config.yaml
noise_aug: 0.01
vocab_size: 32
encoder_arch: "quartznet"
encoder_activation: "gelu"
encoder_depths: [3, 3, 3]
encoder_kernel_size: 25
encoder_widths: [128, 128, 128]
fusion: "cross_attention"
decoder_mlp_ratio: 6
decoder_bias: "all"
decoder_dropout: 0.05
beta2: 0.999
eps: 1e-08
warmup_steps: 930
weight_decay: 0.07
Rows from block 3 of the text decoder, named by matrix and row number. Rows with one number belong to one neuron. Each number is 500 + 40 x the weight over its row's rms, rounded and kept within 0 to 999. All counts start at 0. Numbers have three digits each. After the name is the row's rms in percent of the matrix's.
# fc1: MLP up (decoder.blocks.3.mlp.fc1.weight, 1536x256), inputs 86-171
# fc2: MLP down (decoder.blocks.3.mlp.fc2.weight, 256x1536, transposed), outputs 86-171
fc1.975 119:468511568456496439553477453522473505505498548560413435505488542514529420491428500580495509541474488526525477498538445474558491505455544480528499449428493412604487549447503549483423531490528491503521481468533503482542508532518491424538470492509463614484439450
fc2.975 140:524459501456462472451433486455499462516537543435572504477481508419441494536484495491556523520536488491456474483459495504523445591553470485507495480562482491404500496514478512483499454523518508577462496496491462452524586523515521536462497516425602428478540430
fc1.976 101:591516499552512476526495513475537485438529495450543476464567487530511443566484501485456527559521513496489473482544546551491560467460519481484520470470511553603416513550512496442473406539458540574482480513475474535438503458437512533530480496521393533418468544
fc2.976 106:485528501475479484492463572440473457541544507542536528438474514488582513510450458465593527533484547567450472444530507461496511522509501510530600472561552495517493494474499522520429474464514492487439491407455501445488579508493455469553517498549487498491510491
fc1.977 095:558565569500425459478576483452484477606507469501532530468553465513492513421475456537523475485413524483525532517470475512505497571447535534504539526413502560465433501482561496491469510499480526480454505463523533557467472459472515484537479492531513426533535473
fc2.977 096:492548467472574559548470484400549593449476502537454523473464478503588488543571506521451551472493504511477528469494535521492501516492468452489504412495520448552509506485417442467477449559446442514512499523496490504531539499523522473543536474519476494504482486
fc1.978 104:518531466561525486556466428505440536487531532497519489559514560547489540523545512512494560416521536481522561494577475507534513463500554512465522454492546448563491505475488543496496520530433514569516443472441464473481443492510516467504493578530449512473487486
fc2.978 107:463393467474437500490507482480415519558482455521535519566514452491494454458567444574419546467481532463502601468435512566513492484480513463521512499532492486458488471490471502573466556445468456479519405458524509504506528490489520519482523555522497460446480511
fc1.979 101:546504523530545509485492488493535492519539556464435434523564552543473524531443400518453494547425517541577520493591417490546471502531525490452468456441512544494444498492479572502500438561413524547486471483476505460480476490522450505558511476531478513488442463
fc2.979 105:451552566464569499458501435495523522503451501456415489489490549501465568504516499511500514511516475503497472533492442434526483473521472486456473461567434466510570450521506473572455497494494456534492514498504430509527499533505511513539535494499560515511526537
fc1.980 105:499455517500410423526514487457500498470509522519497410516469483562488424496524492509558568556505505478547549461547499491481521486449515442504420529574500461554529511491585554546481536480504498503530461482482433558518467500532508425478499590494512434491478485
fc2.980 107:568527519512522538434505534476523511491544531484508478499499470526490530474492529445499465547488520497497443552466627504577515501512462479549529518501551547482451454494526488521492511571500556562529549507504522498473539472490520442598474479491574481529540463
fc1.981 068:504505511498529484520499472496516406482445510517538407495551396502410505461462550462493575594480552504510507465520435514455505526523539542455506507497485422535459481520512480537523482531468451492507554516475495494500460503511445498534456518499551523467514521
fc2.981 047:566488471489472539456527481496523538544480490521490563518538491493593540515537495492467521543508548516473519454546476532479496486532583479520523428511492524463609492550558436497523533523528523499497387491494575474598586492460548514535502434447522506521493598
fc1.982 105:500523473481483427515532501527539447498440466453505489451533417501436410490513480514529574512446465493486536585505505520471508471500484509502456431534479458497481517478493586483493480504503472610500488555473543507491468471558493454546446482470551479437469481
fc2.982 107:568494432493544542407526529446502513580490480489535436513539522485563553535461521515519468464515513563488525549492527553546467509460539576475534468467506485471584470507514501520510561578446523545526447533564497483524547532432515501598534488481506511454506450
fc1.983 107:490483515531535436537527519428516582533482472509532473498517484472413470544470539541507511547447474581569461510466500528534526480477471498539483501551545486527513489426509507547421470470479487553513554519495457460516406404499520579537514553572487500539515461
fc2.983 103:452503560514437438459483401597513413507451524452542444465530626480530497500473518503528473492470532476434512552487502462487481487512484506410532532448515515544531485536449501474500496504469489467464548492487519466512547530470432552536472549464461514466492456
fc1.984 101:593496589460431503484516486558532503475503531437514552561457424461489492455417519557470486504557504527456509505515437531550508556507547518450454517432496488522453501498439488472478488463504526549469488545509438509555445456524507516510488496501496538516448504
fc2.984 107:509458464521627558490528508458447493469426503499559495501610482435481460497466510520495491486479479577451438535541499543466510570507405490454521514441532495513502509493454447401587563459498492500515490539493498487484489556477495453469513533470449490466525487
fc1.985 108:504487520485495500572483530586457485480514522528436491491537509440517507479470467539462477472459477466501497550499469477598465576473572465552363502494496509576447540481495542486452450516464443508549419517507516508498547449511471474514497540456447495513462431
fc2.985 103:526463486501552464547497567399521476550496513528573550495530519508480509514448449512512499501451498517484536507532495525493518489489459454565473486533474576446435536496497589489497539469424527489510503512492489525459492468535393461489540470515507455493455549
fc1.986 081:443479461484469451595490471530492531504495459453551516539518485476456519479559540494457487584504549491502457492568538555489543464452578527557472512501451453571483515427547446470508443487510494533459457563452503504477499451484526465497472546532450499486501578
fc2.986 080:585528541504543476433495506433537521525505523460483497524498466494542475554482551448454536486521477539539545493491486529507491468498491530484469423495577430493511499532539506469441518499481472537562498503510476523473499482531532541428436439457531533586483389
fc1.987 102:552466575490492483493502481589547452429428511454491429528450492539498403491431538476545518456513534523525507473572482515512501442534475517439524521458533529543429458458555534521477482541519561515527419483502497483419537502495482488526430521465501527494552418
fc2.987 106:489502396476555545501441522533469509526502459560463554476546516435513448539529506507485497502519564571517490517471477548483546466484513501500460476499437493584514493478527570489510526484485459484514440472468547545486504536495517477454495503486447511464479541
fc1.988 102:524477555524429437547518508505477564529490561474527550561533533515491522518530483476480538537490524526511505489569529439476526490492609474482501517448538450517566473428567471543486370536433504520483459504484522460485511486544505501538471522561462496477507491
fc2.988 116:485497525477517524430533516452478478521540490440599524518487491555497479539479457504506481511507551473535545503519514472468469617585554536498466525524379478553479430535515460468455521484567511441430557498488485491526482433503483564445572474560503559489496474
fc1.989 113:525540463572434465526512496485503474564524499515522538545526514519481490528500511515541536572473520479537481534508548409511475568492553452473459492453548432522535500473515485552449474463532585508562441528471458538539451490481461556548528533601431503495499501
fc2.989 121:343509527443426527525493476548485560510565484527447547475498497498474523561499534500459503541505459456504461484493508450490519462478518484524512517506507497469509464512523464552489426440573426542595523519510455487489479493512541563527489546491580443522562521
fc1.990 110:559569515441459493593525503487434530461542473443504525472489489463510491471427458475542509516481478521580494532482499456523499528422544487466500481430514480534469536417484576467463435536470437516474489498495503467407497572544500478477452535535466545496490465
fc2.990 127:446423538518527507537513503465514618495462506503492540503446468446514547430526495549493497502530494457461468404400488567517532463513542484496510476509413571512456467476513554549531472475486458503562490472496529513515526483519557466510535432511568424518497463
fc1.991 066:557518495490451449519521503542520533529532509540465408480537478517530484531518440522487518432511566442436588474480508438586531509468496522537506441423585443495490486463514457554462459554506554540495422549492534521493491470506522530571519547479527533519494480
fc2.991 039:395526593431534503496484454552547413535503465460475526534455485513479441577508510492480475515466528495526498490557479524462495531543445516535508447467451532445488497506497512551519544517504456490551493406514501446585532519482483552384468506544550502523567544
fc1.992 094:574538449527371510516520521552536497539501520571585480500502493443463520445412483512482483471559529568458466526521475538567453496534471485504422486505488427528431539506467513524561454496456556548543462553513476467529523469556469532478542447512481559437529498
fc2.992 101:454482598484520513456484457514416455426479466485421488482463492542522480469489585470533521503536528455538446479499505475548511461516501512539487440500458443480581470502582526461485531436552506421499521502524483499459572518502472492510522574428517460491544425
fc1.993 117:530553557499432489624498496484558494559484551576479484483531441501417506474501461535509505477434485610506582517573502456545507537368569497474480478519543489519533537503513554581506497497514435544479461543488510488500523489490476516523482559481472588491532482
fc2.993 087:512524477468470441559470504413483479526499489466643428478509464533535511471479591567504470471470510494494456479529485521508489572542503486523520480489508547475407509462481440471471539541470532472398492541478498456526498495439432465475493503499497480502505457
fc1.994 103:505455520485464474603522533538479516462447516538475538505484473484497468515373452461529562544538535493487443500494525484542496536499486443469492517501460509542515504488478493531472495475462459537537412525496542496436547451481494541486422521454523494447490524
fc2.994 105:442525475436497546391456470527527442471559522481430516507479566529504496483597513504475497424487426514530486573488444491522481475477506505524500527474523477437460550577448525487525467480522562477493541510470471520579475511478545511553487477473542468461520529
fc1.995 094:454441514516535483610531488522558507535476494461514510449515482469526492438441461505488530434483466470493520572477508486529471514470546488524447507496565418483477536431552493460481433444491545516576484516475514596504548516559447516493500478515527498509528443
fc2.995 102:509472537531491493501533494533488512545526506521531495481497453545491453566499500546491464537467511546468500469538515495495520530508532521437588541523424504468499480477493511555439535472525500475523443428545498442483441463498441510526544562449441466475409562
fc1.996 091:513525518494430417514453552530542501542502476463525518544495536431551550582521467491449525497495553533478456623473444515475502427457479508508516544465481552517461522505456529503485464496556572542492430473465484471439397460565500487511521442605502440466495439
fc2.996 095:482447539422514450491503503416496497487483539489575499521507477459499454392477480576529424505547519551527431477429470502541458560528523538509574483477481537541543449557475476528500526571510494465517538569475503501525528491474476537505517457465502426571443429
fc1.997 107:552494469505524475511496468461561539537498516531571530510523484456475431496485475470484507461451502535451457508475513458463497514498534553486455514462463454529477618470509503535531468543488427493500524586446492461496454516520491526478455498493494561461469518
fc2.997 113:440517475587530497503501447526516517502520514412445441509402485516486534529456527473507527511450541523452474505527528653506447566489487499495451533482448518480498516482556459519484510514481467556523468480445521538467441495571508505470500489493579470488503438
fc1.998 103:561486496540465444502450516441475529538494546508568518521530518485534461449456493477539546459475485508550529463516512482537494463498560454461547574405466492502495602526536556512493513552546522477563477439503520467475491502494536513506400498481471480452449493
fc2.998 095:544505543543508481428512504484603540480530471531431482448523516589443503492457487442529499480552454506492500484474468422483495484579469564510478509538536532499525459484541449408469561551438464488502532481548480511513515435531508491556565521494469499572496470
fc1.999 101:555536491472473460567447502450513440474481443518486467519586497516446446508417498548482484440534545544522455434517524503486521462479492531453432516500436466530476529532521589569517478527488468621503466488508520469498498459495479446463502492522445504460567506
fc2.999 091:414590555476490406502573517505518465441450442473457470505484539521493528484510593542487527477442528499532451509531501440520532406501485465528534516487506514536489448485563496498519459416455494529513518545515532521552493559523454512459501469539449458463454460
fc1.1000 067:475542490498465440544535525586481493523490498481521450495539496513477471551527475555547546495467547528484529585476550478523490519444549469543508503493468457568519488517501518557453401495528517519499440464517520501508517444481497525601499572518446502459513489
fc2.1000 053:552481502454432479529601526547486588620486492525524447471434464471577543529509522519495527532457492456499531428447538527519543443506542535574491541512455517596478443560533520548503436420541477500542487521540515505466527519447429546503489536533471417485467502
fc1.1001 086:503539555435545462570476507450503446577434516434503523519471446472463499483531524538485552547491503512525490557449471437538482443488460462511487526496515491577476597437514515496501460497516543550531538536469401516482440509491482567458473487484522442485559561
fc2.1001 085:485477469523564459446483525543541503432531463437456493455467458539496530524512481510494481522459505520470524456537495508459502539498549516430481451532491558484545504613519478579475597491498501504508452406521538516558474504492500497479538503532468535425531564
fc1.1002 093:494477560498484469502475501423498553520491541541511523486639434564513458503455443519491485415500509455515496466596463462494573486469471485486471492420541473507513413474558468473477481472411482499537491502500493545489538486508459535503436492470432511467448498
fc2.1002 073:496495519530463569502540438510453489526544533523542518469481482505440508464438495474526476608479468479492421526470458543548479502485412548523448540511424490510442440481503452521505497492557503484625538486505480581530458478496473530551552562506460408574462533
fc1.1003 100:540461445458471461462523477560568411545520513481546477489508475509509472500509495566511512489528483540474472584460487504478536518550579516500453459471466431547564481444501499460507462466546534542509429451429503503482570461533519463463488507532478560529493502
fc2.1003 106:435510502499522531529459476469518489445577493526440443462510522565522521543487513494523454506410461516502467506508474568473487467497583499463536464479471540486463392596457503510436540527476476489505523500533499425491524514495461510537533507498524482526425518
fc1.1004 101:495486479447475467532529462541467461514480541511517424538516479560550459446505497545515544468441482494526456536550439462514546505471594461535508490494455492455524481538572543528495437523510488496499518504488469517477534500540495545536479553447462462513538477
fc2.1004 075:502535447518450509347521526593475513436445524501521541503532572485477484529545446455468506421487590528505480530456509415496491402493430583434498471488526521619476561501498519473496447583506485509511566562563495473515530529528564520579501510535519498506508483
fc1.1005 106:555551529518546439526489454498454474538492575466454474498469536496523528502512523508483487519460490514556540557540440539510567585434586470478479420522520456530486496438509468504471501557531512571495504472539546514445478485529461439600510623512422519477572477
fc2.1005 097:458532523521557507474469482505505477494496547427488464518555477447469499515537466495558492427566589469497450502452438551504451470469431488474499453510468474491490522453454492523451455472482516480541534488481488448577522472555420487517451492496520470484444566
fc1.1006 088:545443610476420349513506515418514483618436500555501486521448507502506434542509422555530508517521513507468572491481493413518503483458482497539492469486494474524425467490587565536518506517505504491511442485445504501498529430519505505465476525443500482465446558
fc2.1006 082:481449505489494431447459515469488447514562502499504515492492486555492482468510520460469488486458553521454468537429488549473474498532520545504551518538438496537582487463490509498506426459488562476456579476505475496499471534504502439488529571491482467535491476
fc1.1007 110:515448537443515477524567457540587486509514518501496478510470436516504467517467460466514509514501574562488432445566501545503545497378544490484541461505489461539486552421441468568487460574487487557605505431476487451528524526505446499508456527436485497475441530
fc2.1007 112:481452559467471443458545481516457496521498515527491573523539513450509525435446489498470442498437485497513429516502517461555507475511549512501508583542456481548530437455500535518490475503540525513582503498496507532530468453524508450550539472518552380504479481
fc1.1008 106:494508556502491397543519502482510530485513506524526504496531461542393455516506393518575533544472571538475478490532500475584475557444492534496451510462554496571475532445526546553469499473511493487566441513494479454510501523508497470519491497476474488531498522
fc2.1008 112:387529517508545533464490501565479487486605500550440448435518537570468440465423433482476523536481510472528469507552475550476488470442532582569478501473538449542461463466531523426389490512514500482530541499513481439541547552514473484512489485521571542501520522
fc1.1009 110:512540470527500473481519458526499493467592517464552436500530571597542455516465518520458514543490509467518488493598459489523464550486510491560447553484502473491522501493511424519465433497433520528520417464447482490543457498531470517534479489564465565466480537
fc2.1009 124:500465510440492459461446522541537485520458526461524501443495479480485513500550412446559515497507488551517556507455504470512514506518559478451503475577491518501447515506543563467528559494497493458535576495494534491474568468555499471419525458488557453518521401
fc1.1010 094:499475587403472430551535499533465488491447485424542469550410475564502469479496478501509503517469505522549563510521475471497540545428568480498496461446527472502444522484553525476403495500528452508475482494461468520402467526599442507422407487486477530541419472
fc2.1010 091:485474516515506476424504499473491558496519513492534455527497515497554522518540586502506396501595500506562548489521475469499497455495575542450500511574486540526509455499543442500500483571504528477527549493434511466508468457474525503531535481550569524465439522
fc1.1011 111:578549454535418435521519484498558490481502505486513489501498451495514468513444541513477532466464537518552428545557506502537543472463517481475440575454459455560475493459518551526437450461568498449539516483525470535501487489458468530547484494467504459478424514
fc2.1011 106:455511497441499509418527523488519540506436540461469539591547530522455515515516522473535517487491473463561517514520495485553488447470586454439541542518485434579514487502537491503497486455525518481556602489543520434531525551508553520556504515460541536515573527
fc1.1012 096:532508475539450439449496548452501586556549455444478454519579515536503519448524510551475511430462522533479543555532501517511491527486546487440518573545506567487510499527528458493471467515509501585495431425521457494497366466479505466488499542554491440449503503
fc2.1012 100:470491577511533497435451519483513431461487506457486509494537551391490483475518538553490513419514464529486484479513450517544487492551473494489528474476499474521559455464470530554562490544525499514457436572451508450533509555523524514469492417500527492526491433
fc1.1013 095:406508533441463488521512402533455473492486452474495500494472574484432487475544502491484486541521473468497508573457517449519515461466518486549494502511573460519432479464496455527533488543534474557479486541504513526516445549468540470464431488484495539520531479
fc2.1013 099:442462483509475490510542508500457483517482502507470469558528501459538499444518475502516544484419516525426506489464480554431504551513526483516539502454486543444505498520465447568502494546472516554477473458469522489511443498545498533621498513494520478455461536
fc1.1014 106:539525479521496465481468531559483546519516504537495470556563514538484544541491558533507558446455500505466567509570537456490487565497592508430496499421614425522494562501495488480521520522485507516523402417556496517505474489466568488485436556582459499421487466
fc2.1014 099:523497524537561546478464546527456451494530459471539455493438443523437517497485478499504503444502455541513540522523485558483534510485534465517516513529459587474427496499468499519542473473464515496403474551483484571555474452496440469483541521504483438522496487
fc1.1015 093:524502537524514487526513499492473458592534471487533468487403464548505514535528456526507484505484569514445524556473543514499488535512521507535411497497514416524469553419476537471519489529496428599543502453517518516515494498531508470503492494549454533418442440
fc2.1015 089:523470463468497527540518500464547512482477438517532513478442479456543488528538501470552528568526560457495494436445509463542525565504470431542458447473531580498491516430493509486492491457499483458538468548532534557537614523495432571492520487499479537472521478
fc1.1016 103:552552533498474423528494488463491557537429512457459428509513567464504480523478534502472506465502530488467522520461553586523526480552585440463484521495526443532537534474504524525549469453402518562510481478505500539511521467507447527526507469523434468483527465
fc2.1016 111:490447491487502493537534498499511593399472469525451501489601513502546488482530552504498466461483562557458487540526498528497474481512534471544463522414578601528526487418462476490532471513515539489413480519475532486503498534441526519558495509526413525494557489
fc1.1017 091:466483455475460487508473488477509462455439519483522411465478524487539440479473452590510535474480494462552492524581437522541452520466451516480474487459472442511519527477480596510516436522495571531514508469499471503453488449555483484480507528450464477491510494
fc2.1017 081:539486471548446524551571512422447550557457558482499505563483473473539487558474419507576580426406483471475529430462521531517494610489473395469570483473486462496375497543436504521410512497470468504507528438516522502477508509520507583482475476510504507431451569
fc1.1018 093:586519591457507488524551526514473543519569520472445485504569451508494485504475481520562553479492529493488481509514523492517542520527558505451478437525512526518421575492479527529532457508453475564535393555477517570427458541476501505499490528518507476429484480
fc2.1018 105:448488484471448542455453552518481484484510449545535602516530499534525544454584464499530442461467497534534471541457490536519496399429496443553522495475470455506500555607526547544486489449561532479510502450520486506557464539508496451501523462542562444516471467
fc1.1019 111:459551494433504502529535513506535496616482470476418497497459477537372455523497572534498486543510526504523568537505511496515504493542505470505473486426469453530422498470518545532447476422558527523542427495510481511508467465482445542498449527529467529504494513
fc2.1019 109:482524465533491509413532501513583532528467476468520540485537553524553539500519536455553527512468486487470501524523480475478486508503449512469447501548568507455602460520520468501562514554447495544542496527490551510530498539517523509561482417485605470495564464
fc1.1020 106:524557519534492424559543476450529522477554559498465476491481518529400534459489476542496557481528446533570512428520476539515486452417573469463539540510558482480486521468535499529536539461554486520473439499453512547478500543484491495541429528488555465470427438
fc2.1020 126:478428442508512494448539530540509490532519516451508487546477546498465499520493484487512493526498573511600516499515551424555497502468540509500485549511456546543459490470546469483502461478589556485573497523526467493500554459485499493513509440503555517507555536
fc1.1021 072:497533478531477544578491521465552496477475566579503483454497481550382515513497447530491493534472539486486545486498456492478457508500447493433445476490510438513429490519504443493534436529481484527514466474462430524460371422539465502492493560528547481514419516
fc2.1021 044:490454517537569537508484488577499469471456490475442507542521500462582483453467544476460518523536555479478468498500491412497514511503537508458519493513489563527519449516586483501463503612497491502520496494534518445524564523471598534468484463494518491504499521
fc1.1022 075:535480531395523460488508495458552481485502497537557496493482497499493436454555489568514550529498511492513519540533447411545481444477474524504546554449467514550531508399536502450447510466586506536491520449480471452598506525491481477506438550502488484556467521
fc2.1022 049:456522573547494562469505492580513459489474493445506553491497486529551509511550491526447469557472550454462505472518508609494497480484504500442484513526470509464551441571487504547557528550435464522493495506483561524510443506494488452458476476456533550509546528
fc1.1023 108:545487453519466473523569474464487510549459491538517473541509442490512534550490443494509508538508556521481474464524544441518530473468550445513491499517493476553408501494561466523455450553461551514570470470509577527478471404474451458549461466569488489450530506
fc2.1023 112:525530534564503480471528519494492444460484503476568517512513472428577431491506485526468559458415559531492498505487470476537483526476475483452579524477538450444563520480524495523465475452542529547434534479461474470479563530539481471533467485378582513437538577
fc1.1024 103:551551467414399457547449495433493515538442514494533499498557448494396469489495534501519566481507561532516451527508490562537433556468511465520491503504498485537441609509534519467465472502491490516528490527543490541488453480543475517574508532507516521530519534
fc2.1024 093:556466523515503532481505532457512563448536507471509470454555496483539592459508518588550488444534426515443571543400486587513529512494483472483520472516492475439605466518472471498529479437548474532519518497461524560537562532466513427517480475460540452491566520
fc1.1025 095:487506465453512437585472449409520423488447504516542495523472452509482499459568527500458537551436521472469406459499549414519567465501503484510509461439590445500419553468443462492513461502478525499485485524531492495554476474520477512524412508531516470421472500
fc2.1025 104:525511400460529560568550554472533524504512527499486411543455494467526548482529484424515538445577495507511469546543467549462443542478507494502484444445406555459475507501419433492475482499506521525501518526475509485613486515553512599455532441505544569549460523
fc1.1026 095:522501552459454473547559479534530499531481456478543481485525528495469457510513506505476457514472606504462464465500517500505547495496481528506470503474521445609399515514485466538457545504479500543498399530452542542592418492493491505487510463533470566473478540
fc2.1026 065:499525535490515474455494465569514486566531508490427535481475523530525500505472527485508531468503503490528442508468486489498485494521490566498522513575521503446551532450553503482511478585536516503528548491525482437518584522467481539551504537443509501462535531
fc1.1027 088:581483490529526420435514503564561428439460451528497458504582395531533463524504447514468513508487591488508454531536464525547485534468493534460490464508529573517489457471496562520471471495475524528537560510495467486496528483559470534507482567514436534520475463
fc2.1027 088:459492565476468540492581457473467543560482469536525509514468501548478522482474499521522436515515520517525535559475505586537512491521538522488440539564437496509498380507472526522529540480541493511519545589511439504528491434447540499535574510508495469522527500
fc1.1028 102:515534500493443443489461495427486432475533491510572518468541478521505425507502530508476554522475534475469420435569540447496533510493557462490461561511518551505432541444526537523455433552497458572487449377481493475463518455527437507544430452508492469448562495
fc2.1028 087:471497513468538484422514452518524440452527483547523486479511537513512483459455501491595474508519529502473436503476477430519523447516505511535517515453497522572500504502480516571417503476515503469410487469483450469600546421526528462625523537534506470469475507
fc1.1029 095:519479476494499425498483522486479484504464543541442489486492485526514440534497514548504559546438533517506445459544514371468425514537570488482494514421531491533492526480569552524491543504520480576476489491536491520553474422515481458484433554510477488484553528
fc2.1029 104:474517497416493480460464514565508482539544491447546517540467489533544437563566503465465524482468498498377481487501470517522538464508465421445511472485497522519545592542476453579502460466543538494570469490505489505532539534532430576443448488485545560468520546
fc1.1030 099:592442512491538420490490509541510465493448478485533426550493474567519464554549545556458541540441511476521572494550525508498532478518520452482447521456475429534552540478535501522474527506536566485539481482553522477427563489500508440480451518573464567464583503
fc2.1030 120:493464464490475470594512555479559532494508450539488550542522461466566509467519481560531562428445522481519549432511554461475468470527523459523544423564533501491474546515513528482458524488537461519491436487564559490482520538503495468519487478506562528473529523
fc1.1031 113:526513496520494510547489516398464492506464510516465443487506437485550478488445494545543497534419509508558399505559442440590520521464518455475439489401491504530452510452523509537458500533435447553539551492501551524508475502532417457513504517483467543466546406
fc2.1031 128:493483506491587510488507519475524467458504473521541510450499541532440439482446507446546511576509442507504460457477511575521516474481477479444574455503438565484515428509503496531504485414529469556528514496488488480522591509521512395455508535531520471543517502
fc1.1032 107:530521461498495484519545519495455517552465557463536527558513463506492507512462570532423479481497514506458534556459460505583475501561508464535454524493541469521559483532469541507541522501496554583510455552535540518486444485545493530495519564547475539553530459
fc2.1032 113:474497574451460525502526490470521495535511472567405560477488512556592455433524487532478476512558523519520522495481532554504484436483515488478531508516476421552563551518490556510451485535554470553547524475549526462552586571473507515502525495517463485488554480
fc1.1033 106:489465570519512488543570486545552438446438521496533463513552512481607510501521537468428567471468598519476484498551461494488495568490502554464478532525512492582492485514496494459494372417486449488572499524488482520511463502486439510528501478480508501489496402
fc2.1033 104:495521489474424556449496499552541593466494484551469560531423551516511475487497543504583495404635488628461527427434467495529514540543473492464457455457545564471476568546406516485536517489515503537456502506467468513522562511465584487470514461554509497468562537
fc1.1034 107:457495509421428461483492488528510576440415490590513448495543526498429444465502506481569548467454470525482491491514489479475474471504472552571447491522517396488528516509541489501506510450462525502522498523457442572503404497524523596443485552576541515454482492
fc2.1034 080:556538476546495531500477466583510599420563504486369523499532520530511522556449468476506565471473474538498502540539482483483486410496535541462520514472517518475545477400532464440469507566500462464521495496472493426499494451515523443563538533518478553618458486
fc1.1035 110:495464541497507426431470511513479483499519502528452444493529477500479490487436430522538503502547519464476512490501457516496531571434503477500370495472449499503498529535518532500497483511514547496523485485446477511456476384510515497552492564481533473473535418
fc2.1035 119:494539437530515562488448514442464542543543550471399497533520511555566522552495443460478560417493513480491492532541452501492482456497494506520473535460526444488476527534468471432468502615432511483493484471457508458529493426565525508495567477525521528553485511
fc1.1036 104:584508533584501473526444517449535416493482485516503412479489484503579446490476544586547542494485488493473488469502571515538518481473507474516483474473515482522537531540560514493426515469501509550449487500457491564550464462508447447558483515486504532464543508
fc2.1036 106:518502556461437468483546490491461504535522514526482537497563537530465475529488455450494493482509495538517449567496481431535478420468471486470476490492465487529488445493549534513460425458514520488619543501502394509524533506536481490499504453465522402516458444
fc1.1037 114:525524475510434513588494525464526466519520551463492571505502493475495447497511468514469602491503606525467506501546519445554525465487491457466521456441438479522389547430468539571477392507518488480515543539404496438539483439553445522463454473473503485450457487
fc2.1037 124:497474532518551546501523473535580406453547574443391448510466503492467540475490496483515576545542438520501480502515455486446457505531482495526555485467532498489547424536441497464507530498456540529448461514445521482562501442534480569500563537506477512563486528
fc1.1038 110:507470506494511484515564500490532544461552529439468489449519489514584469507504415490568501495508528502518471468511497421543478590436472472490563504414579492537513566521503522496482532522439522500549481491427484493525529463543480489505411469573459535489490451
fc2.1038 109:453446459558491478505480497455487507557540497473493505459514510514482536538450448530459556535530530531456554526483519516482505559528557541495481456573477479456531482478491439445490536627427469498519460452492529482516572466519505467497551517465522503527525492
fc1.1039 100:557455461496470514542510559479425497505549567469554489527551451514462458512480420481507543478537547528461503502551466529555467465417500490426508495437577484479520511439490467549529452508471492551535476500528517430432469502561495526533468507540526488489535469
fc2.1039 097:447535504482521449467509465530543517496472454516426521416492518524482529489593473509472484511467456511537441475521434460477527454466497488490477529501516505527487524550561509484521486540523450452439547482545447482515535594480496460519458497441535466435548485
fc1.1040 072:459488483559442379547495524443488544602556475507492546518581537483457476461501463515488520545479638500531493505461483481552488527465500503513559531528516459508501486485543528540442508480497496479502417549439544523518438458525521502487496491504475472519511472
fc2.1040 060:593491507426500478348513473615479465490478529509527471512454542514495480404506549475540485469490468506485501526485492464549479559495452487440464541462538503509461589517497547547545509516549503541486575566529423525519476580501479579495471522515515450479534512
fc1.1041 121:511513505498494534500516482482511446415528472517490497492516495532562456505492417493459532551412526498517403492577422486522533491440469510472511512408475538542466520497544534572518458524457458558574471417464449465513465503561478498489451522543502541499491419
fc2.1041 137:464519464574491570503445499551477468505522525549445518479485540488506529567440558483431455578464486420531438441532517518464523456470523553529456483454461531481523504593524555526503456444495441488551474515500543511469456504452534552501490618538511451471435480
fc1.1042 094:511485482475454508569499549444533473449428506482600536519469465467468503545508462523447486609453553516435472485547474432461456531549514513504531510482454423532470542481445537490461465526534498551529499495434443472471489489515506549405465485530495537481480518
fc2.1042 087:527541500436506468458537477486565512524512483527449470541483616492474473446501562494451496520563508545559552491555433369536503492548526505486532511590553468556445465480528494503477550475518538501475561494474506513453486434559508479606548564522561562472501484
fc1.1043 087:503485572549533433485492517465494438455427517408450485494463533515436508509490468526474476427438553585497533534510448518538475475501525511524495569452446414571483447477508516462516500521526539503450455545546469477389482497545496513565469530476506512439469483
fc2.1043 085:486467437472546480518444560472576470476465541514499484490526501466448519425480503506491502573476471416516465439551434499441481470486423526501461564548526481563462463431531526484526467465491550447481572545475550487482470459560510520465473517479516448492572426
fc1.1044 111:473542519502488498507508482476462517460488475468497496502556558505453511466565491519478477471486538554460495513596504469533507507451506524455452510469544554554406511410500465501506441485495471528521479559472530508550402516480485457510492516557498556477546402
fc2.1044 123:478542558498511519423427455495531448457466522497438508460512513574496513516518495479516463464511467551522481459494469517508501411538520560441471526483505463574478471455497473449546499515544528478455563486461491430473476477470533529523497494522500522467606462
fc1.1045 098:520477516567458493516487483531527576610543588535514500505609514457445539504397499543483525495556596477472450499518456550540481497445499515487498501527502431490536523541448497565550451468498510520532460501460464516467522501473569535544437505511476534486487526
fc2.1045 082:480480514415501479554558517514566468459497474524490528456496495467506453463528499506549484551484457505544524521418541459511498446486562530460528455554464535472550498501449480512480491466507479482436523557544514481543526488536391533469525514504523472517439453
fc1.1046 096:434479509429463446500500595557452522525532475504477451490490507463569471497534527526547504471508567507423546519472501499518503523444442521514417528493480509528479486497504516443460428499478547500542497498446483480476422431514525510427520524550496540505562458
fc2.1046 095:485475489518430604477503547570458521524489522500505488519518531459480478549454458541495438512562474509428411538484538490606487512459501464507481564416427520492551509544430511493611485560519512510568480584608519560573490477483514518552538463490475466465485471
fc1.1047 113:513489455601453462502550553413504528521496437539492470539516500457526474489515462517563561485519549517495456526516493538551520614400477494448451490506497527525480510519486478519520482438486478444558411511450489536496412451491494487576487539528499546481497490
fc2.1047 117:437537581467515486461489419499484432442558527434477488459454603504451517459483558498481481521532440413489457540429488440486410511539487597509467530540521468490526514465507514483467465482464466509549511525486466483491503601511487483464505421509541537492512537
fc1.1048 091:531500581477470431478516479487443424575454462491510523528495512476489428466525516458513478429477598521506467532557465493487470551521484508518475510526505418540478482505499522404497449417494517625465533463508483478470449493502570466525505584514444457518578493
fc2.1048 078:473514475507487598501516541513525558454531489563389476510527535462452510550511402511418476495525410511473500573501509478527525409489457484539501448486501531490437484507423491464470475466512450450545475426519521498462550471472562529573490504494445578530461481
fc1.1049 104:507534526544525461508418542530517477483419500466527462517540447474458524497480477496457519458477500525487511543486442464547482516454481491497498489495446375584428499459502566449481533534515535528516483540507505455451546494563505456508464450517515538513514445
fc2.1049 115:428470455486571541506490440526536413521523518529505452459437498473431504515461496504473557569523520501503504432503511503539454511519509507485488476531441482476517481513521484517414524544463506534474453535551499510566540423531473483520548550413483481487547441